Rows from block 2 of a small sound classifier, named by matrix and row number. Rows with one number belong to one channel. Each number is 500 + 50 x the weight over its row's rms, rounded and kept within 0 to 999. All counts start at 0. Numbers have three digits each. After the name is the row's rms in percent of the matrix's.
After each channel's rows are labels from the 100 clips, of 14848, where the channel reaches its highest value: "strongest on" is what is common among them; "peak in band" is the frequency band that holds the peak. Only what is clearly more common there than usual is listed. The data: short read English sentences (LibriTTS-R).
# convs0: first 3x3 conv, stride 2 (model.blocks.2.convs.0.weight, 240x128x3x3, each kernel summed), inputs 0-127
# convs1: second 3x3 conv (model.blocks.2.convs.1.weight, 240x240x3x3, transposed, each kernel summed), outputs 0-239

convs0.58 106:504439478497510519431453560379452491525505481544401557545529573518437523525442476553540505551499435500462462501548559542518487533493513358500546531456449474492617475491479574508497431530473529481590445501529489534473441590539461402476367503532494500508478489552464498461524476491464401453478553458441527452511532493461497488429573537466537379409346534487520505497510545420454490563439
convs1.58 118:471479546555442448389540475449483465542577483411496496472641558456450434382446466500471492574471488484528506466497469476595567483574519499516395510553508442497496560380471589484451507559521585450516575489560510477455520461589520516603474519475469592484492525562496509510500550444564544463446559521580515504537475521543487431545488448552483479515513545493541390529498493475518480457518483548399368559570563482472466535501558429516544431458514502509497558502578448498517477542520520429457523478475474429494545512488482532547445427555475447489421482464443467464483519540507596499386459476482534489406513529489441620580500549587533512536432447402517488453571487491502487562421399461453488527392469461501542467603510461404431
strongest on: voice: female
peak in band: 1000 to 2000 Hz

convs0.41 100:530520449557431558497491540557544522439456435513409442517598622542598473434528494515507488486444429556528456525433482478513573497519467644470490473481555451475507521520540436391502422482534578507517474520495543576522512419545434418452477499470471438494535522387488481477475472472434427523484575449405501497492478433511629531438453567550461483525545518545434501509564462495466535473422
convs1.41 105:492475411575505488471530555470588423513470469519444470491518531514650581594575480462463556572579549499349451547395414457545486475526536408443482509513480492531503471458496512513585525458498489522506504509532582496503450411511418424494524466501486553534460522495655486506462489579485418486440595537583569520454509448503515550467538474455340494525440571478521512519496541469590580538455523459501612560541463540463507517477516428463473512468531515418483494418508485522481528513501504570459439407611454419447474511440532463513523412499491474444444425548507476447586535553480464490553582501431552583528513570521485447423497442565491523546525516500557508540536508517534483540567533527567500499497610467505543517511511402427499
strongest on: voice: female
peak in band: 250 to 500 Hz

convs0.138 108:499486501529562481453484513436540585536502483522411573554474563493480604490515446553486507447434509609493471495481573514542562465534539515433535504559594464425476414534428448448472557491518525594515545437512501446557566449392487489512598473504462561484509447550486526507487536448488456464528505515516499354431386577557426509420494438459416461450385545486488496544495501433502553483504
convs1.138 101:454421563465519534585582496506550459468495564517511518474530561503473453355447476522514557592459480441506505570515451369503428454536560589523509529536441481459483486490463470581464535519613500482527484546556444426476527413455411429492521484498403538524409604557499508503497604524579435501497550558467435556509607467589504527505502520457515471504459559507539490459520448522580468535505620518441543562496510486434311613428462544527491509531541441497432586450551435519500522475458559488529546558513479543511458469592467460506552484581513486552487518519487475449472552470530532448483507539550509463422435526608518463601513504553415528505498509594574500496489498485576533554522515460512526535519510530415466410522566465509556
strongest on: voice: female
peak in band: 250 to 500 Hz

convs0.148 111:490428554425425581505529547474532531476515556505540564544549517569461464559469640509511457565433524490468474479514439483602424412535494561488347476503456418549434480553543557435494512539459500488568589541481493589458487467555552474533400479597550408445486480529506464542529525495470553453554601505539536452466419547525430455516499495493472556428521466462520559456527486539446486523471
convs1.148 090:447497524435514372482465492614493568518506420464481397424475440514514359466487580472509540399566429460478526467475448465579447510528461516554513577404479475431530438494568506535495513557578469489499414501478499448443535439402471369506512534549497434491481541520527505561583477459486515567521547562469485540567493488574424485414414398504496527449481493446540538382522539422462480531514446506521439519449448521512556454525455520475443551525532541505479595617481483433530443499474441449513528450522441403490515499521496476548577530531473527470458441468488416463449410383499555536476446552433587479451472510559371443499593418516494471556491494565501513437443496437456495510510408483483549495481469477474514543533539536484555
strongest on: voice: male
peak in band: 250 to 500 Hz

convs0.33 090:463517551428479507446443484438461514487535446396415501542536499522428547491490553522498506438452478617492594478508519428466540422412517517458533563574422487523500521498459571611498588552409525475540411488563476559503485535508424467586373460535428488518461561511503566477569501588559493495518472525512586508531490466565486512483493503479459523536473408553591526493444560401538554445481
convs1.33 096:478458542523565458569405399460526508509469506497557411509485457465508437568596538619505558485543410499555498480460475497391469393577552547528505450520490521510536480454439526477464488545509530543477578561486534631545512462390462531491442447480568477513536477618516517472519478469448483444479495440445527547517430531501493464477429477629532582434531457500537485448544442607520496439512480497531450549460414596450546454519554598474543542513590493496497494451467454443526424510545415518378463453439564528493506481483558539424502533544505461428534450595474498433459507624394433531460492544546500481511479559518475483472532487494532498478563534474483536545585383462539445509488478509542562543459452487593577463564496523495601
strongest on: voice: female
peak in band: 1000 to 2000 Hz

convs0.169 086:434564572454628554538513531516456546444544483469457557425565538442507536594462547533553465500397502431561548463445470546489588483533514501479401510497522505478533486481502500500532519441533501507676516438506472444499604423545492539566486476485489484600483539498515402553440601434525511516549548465559506516483539509545524559560472584541495494610580496464527488506547480504500612516487
convs1.169 100:512548396533493523462500559596583474563479490404432504510513536529509424578470461428479469491527526459497557425571502493459499397503529498469513504462461366499492480441576502442491479365500466522412525592493556502452492465510514496430560451539442531576379515448480446527446374520546496416482528524475523440522505564500518509493446405494491445576498434456495505418511506407456525507447568472536514478462505439510509423560503585399511570573535546466547577501456427496471472549532440531529497489440480529463479451485504543511505563408532523528442544461472502460478504447441399523445518532397498538400552485575547510469478595511533565432515508508472518386570536507453381360512524389503497529493483495548487581481420522491507
strongest on: voice: male
peak in band: 250 to 500 Hz

convs0.94 103:535531679477503458437559482482471504577543484548467561511625526565508528531514557548485497579499520454521529505500593593506510486585563491480538554586479493503488447521511480533523529567473544527409421541507508469425493510541450468454529536523583495536458499595554527447426496457442546530495547434474510621492424483561506458538497457490539516580450489482479482524582538594609474612532
convs1.94 098:464490420498507437432396456512537468466570472548545481473473547527557426499480560600508543411471468431533493477454470511528489434500428503395511519454460516443477505543526560600517470434465532511458536423529543636450530522482448476481476429500510429501462498624601454455458443446474471519447512424467406395518506379497501512464468476572500438500483423492486454546468487452523538489500495493469464540504524502542529432508516497513487532470454445524471437402390485489477501542452497559452498450519485459423549544580525504552540531452533455450523419489494526495518392539433476601557469497389515559419560407561418459443440514523575586508479466478564423407451492386534487499465470554487440474497410552517367536425506571539537
strongest on: voice: female
peak in band: 1000 to 2000 Hz

convs0.188 103:455584583483445541477577524534459501491531475471517442564529453480533475475465490488521522594387500447546429458451472458478556436486485417457428476506466540514413567534482396433519550468539497522528515492527421402492449562465518522588546498484563404525495437515489472472458471578459536384486423407459451494446488489541518497489457474543537497541492383480447406433496439503355444499470
convs1.188 093:511405413458499529584430429464469510565515473478482456480454496498584510534441501529538428409511479513398531572479558524570474539539432535504524484540522520506469446452495552523531544424440410472504473510538434527589509506478531477560500395470510524495432463460559451477509539580454425500392526500499510581476513491449511504482483644554498647454538488627432489522543538404452470570641591374503481497474488629523422482519584468547527499483492495460520511470522471521543511533546481488481456550483448453420586488487498504445527457547483542585455538404477497560554517529453477447487487526419504439470460464529528476640511457540551478480446430470532423473488501524478456575508497516448467534522470385501417373528517510518441
strongest on: voice: male
peak in band: 250 to 500 Hz