A small sound classifier, trained from scratch: norm batchnorm.
Rows from block 2 of a small sound classifier, named by matrix and row number. Rows with one number belong to one channel. Each number is 500 + 50 x the weight over its row's rms, rounded and kept within 0 to 999. All counts start at 0. Numbers have three digits each. After the name is the row's rms in percent of the matrix's.
After each channel's rows are labels from the 100 clips, of 14848, where the channel reaches its highest value: "strongest on" is what is common among them. Only what is clearly more common there than usual is listed. The data: short read English sentences (LibriTTS-R). In brackets: how many of the 100.
# convs0: first 3x3 conv, stride 2 (model.blocks.2.convs.0.weight, 240x128x3x3, each kernel summed), inputs 0-127
# convs1: second 3x3 conv (model.blocks.2.convs.1.weight, 240x240x3x3, transposed, each kernel summed), outputs 0-239

convs0.64 102:546512490346503521461516500504482434530523490505497559521394528475410441556495533445455552570535458479504466505439477521506491390512540595526538561516538578496437526464535575586478570505445491518551468448482536580405593552524533484508523552508520419550411578578514428610445535446484510579491558544520466433539425503447439474479478437513523494482574539491553390451460489467442451512515
convs1.64 095:404527491426452486392545475470521459472530481537553487398443483444529417583517444506435483526441571512495422512572553520428505421530590515552465402410523480537439467428525511521501521517424513454411508543451497606443436549500427564480472472527519402581496510486424510487512563500537460479549483453481429539479544548455585533467508461490552447481475495527470430511496455611485548460516497496423529425483505465458545459519456621437458515426509488574494486430525557514505551514504428475523523453506509516472468500500539551584538544469516405537524568453547518541536530499674450633604520453545522561449616461496579487435493542468564560501489455468480496487477406494450567493501484527461480473512362471562527438528504431410517
strongest on: voice: male (78)

convs0.186 111:468456412619536459515468521547563431551495502490536451486530496516513461531580453518658522472481498575497517371533547582490552560499541572513537520386573436519664464499451410554486496486489468555573529492488556549520430604530475525525535422549569536555558513548480523514523471468452512523454522468466507499485566540428512520413524480552466401493559499546486467496501479460433520495458
convs1.186 086:484576576463486547508658470528460514551511429450499435507528514488463578511544457495552531450563519527443579491519499544441386585494427424429521479469519489501537519434475478522488509505515431536440497464534532540466432500495512528457504561505526530543585481453503603449445452458504526461488471446447507457526503516419536564463514435523435501517478490345535547520411490351440425426492556518495545435507544542569561459530463372388537536458466510492500542501491574413486433439440511604562463561449415477431455489521520562485420519519445507596516500495496559394504383526484486556548510450446474566522497485579517521472468482479469537486479586515537567465506561507563567428502534465537521639524504594495512519528591542516541
strongest on: voice: female (87)

convs0.161 103:567444489459564527531432582524499513551498522519517489501391573478604505577514515573572573455512536470559479553545544526566516502521466472520530477530460470544515423473565558540490520612459509545535516467541522580569535461570556507532414586498463446443583494512448452434494452474567527513530540590611525493516392463516620526404501484456473530485459579481474631440474526451474513476490
convs1.161 092:495429494551469473483504448522532529457491427493518512496550581548514498516532529507428520485559527491558483396549556486438415507522487440544511547487407560528536514466450514574458518460483511476569545460470482456526516446460449526541539465497446508469563540545499415546498518437476555558545416488500567459649527378524497511554490484503410490459468430484438538507443451574497438495548429469519405497569526446478462505432502474504522504472484470509450520500455473458508498427499494483437450440560449457460518461536465494606472522614590518486419585484486400404595599604475449457398436457544522502446545567487368511458466577522504536556425462504526505511460452476529428540487406348516477480469472435318485503577514484472485
strongest on: voice: female (86)

convs0.39 100:586486469493464499460459488531442486470527455554483431431603393589532447504554416590489452558456521511515551484547507452546489503428504553532470441463562459499448460461541481456509534517569532460469402554445488564391557584569500532447571551522441495515385495495515425389561496556577508578431500542503498440547526560400491536490470503495459469450484449484560384473560556491492518503525
convs1.39 111:496501547442463598480567491529404485467412449455583513446538498591457387513572509504545464595453467569550515438387491530550534484539559549556431463550525611523461534545412550519505550477513501441571524512465484527466530499472533562538492505564483437485498558496423554451422493544552493555531494548460410496559500480484579472544475475572492405500484596464513464493499497406379563539513519517504548558450458443489430521542471451622501537576466564504474535378441502502516461570472560493463595449491495545509489571531400533506541556430567475485542515491527493491551406499543557549521398426465478391485520543442447507466460537563534468464459489589496556500464447521503572583514533425538522556512440521477521422478373492569463
strongest on: voice: female (86)

convs0.178 119:420509529471489542538583477438500468515557502451558467488451429478536544483590463473481517477543534545580491506468487480473584448509420447547606502585469466438443450449578493438511569472474479493480482467445458489403516571575461565520503457514437482499454568594461397562533464414510505465491449470524433538481442509523486476532467434532388378530524425464488346458481414537542523490476
convs1.178 116:468468408490591491525530525531512481605484542544499424518498518461473495570526479478595462486470552452530541484471505478523463478535494526513549532478556490414481532562621525482514537470562406485583533498599449428492577456470568544439462418496430452583502593478524467579517589474504478552475486472468441547515528503522598546517439423505507543464512480589554404405531525588424479516534531466522543473492509473437510610542564426565685464551533557586485527539480522489556511465459414514554502503401555431457469526463503512480541428503494542559453413508543477494525514527554457479483470533488554548506524481577481436637495415491538502565453446529470622577474517554492544436581503515458393442483565468517525447435485514437453
strongest on: voice: male (85)

convs0.208 099:468456433397527393576449459556546514475444482517531469528501508505481482533519493517507513526598467444590474556461495475468427492434462451553500560477528537481526456570608378481480474514423595545529505546500532469424521409473504478434520550377564551536425484539489547504543437403527468561460521492415396563538480509456500507599462552463470560526548455542474434445415433532473521508464
convs1.208 111:408506535562476443571450473528493455551495474486528473493464508474533454569518457454665363451468463613459436518469540429391436527488442444513485400423540487558591464543421424550457509470559489534431511555478475513565524569520508579507504518431419465493507522513455526470511569510441384479498477537487463526479481504444528444517584551441527703545463473556465459436442492508569445457530436572415542418402460496435462625453475523550525575555512477515487477493611515508503457508538493466570450513617483542581431520521449485506528464505425510497531496437448501503457605525476539530549434558477542461555528487467534490544529510459494482528461464453498542512452440559471529553614537521448526464466460484528484474468499493545478
strongest on: voice: male (87)

convs0.215 110:515478492569371469524555471451525479480547465518485421478533595558582461541554428444518512397589465446596542462446527549418497493482534440492500524577498486447505478484447565573524532492530513492458472487404383468498581519460487521486413427615563534453479597500507545567428534480495471591557483574501532541520441522512458571572494519500455426488469469524479383449455540488477441499491
convs1.215 089:534489399485469490545455583508502552554519455496468392538514570547511561581574492448495441416580436446466390472426425471452443464416510553458484438417427540481552481464469403529432482478588495458543624450541433420498456515601487539518488468476544441456473561502503468409508463494474516576457566514468466521465570475446497504514440489419560512397488360611475502520515541509502455463501472486503492516511462485490568486502511532477583458535423465500469530445499616524495523493482426578520513412454619435496562449564519495592444584503428509495526459612531460485473444456518448435544414495429529481465516491495536418594428451492407532465511496437477536494468495546527486489439529468515534595504492552493511599528532485440526
strongest on: voice: male (99)

convs0.113 099:424513476536450489484443534419450519520516535469443451476479559399538494454541547557472413494450560602455597514481492491459525419452453415419604596576450446499545490428521489542470564474480497534463462440538433420510566509537446470574423476532484481548531586480563460538448513408526498475418506470535471504369470553483501458432493476513529454440448608462485496486485509554602535513521
convs1.113 093:606451497455537500438447470492511496490458487444519559438424416475517489433536491458415485556509528469585596495519499530493559520459454472578449534502433549476432551501523591525543444560511532503493494491410522549421536488465578515459498488459503492482508476501520475489454506391535522540438459509456535578452461531594505475420481481539445362393576603431439517608497474564498402525511537476550523590482532449410421415486592520575436516443500508505546501525516469478490494501516623570422492584489444502518543513375455489520603502607464502457448491491460487465543414475594495467488428521457490536460510566453438558568517579519597537450433492593511420380549501470526474525485492464509444517449448503531564470516491533540564
strongest on: voice: female (83)

convs0.198 108:415457472496603509439538467530397513464520455435403493477538456420569462567423513531506462420525520504509501506480396432452489386484517561472497546525416466552532473505457460402494438481541477462494450497440450468555513469446502480454540477582455427541434571530514515411424453548434444537510506486492438636504557443509488490522437471539543442541465568499482529543499380479438512500410
convs1.198 107:547484516501504477468523523442487539449453538576568516549518513543513504412449500469490485551468459425487548546510452579548456533508558466548511450528472466493506477470477530508550499506448589534554533519524600518488551510543519460600440419517468533487473495565581560571494523496446448474422555517573538375538462432510466473542530550465551479471528530447556520447464489501545578523421455519529524580571610495437486581492457482477496452432562556496489414538496415456487540508440554556522456416513495394496499495469422565420504535466506398478439497536583587486607490533325535572439520527486518493555474485437436590429431617441430487545474450550538536508503488453595467476441402485449508496497543459457549485667538477427513
strongest on: voice: female (92)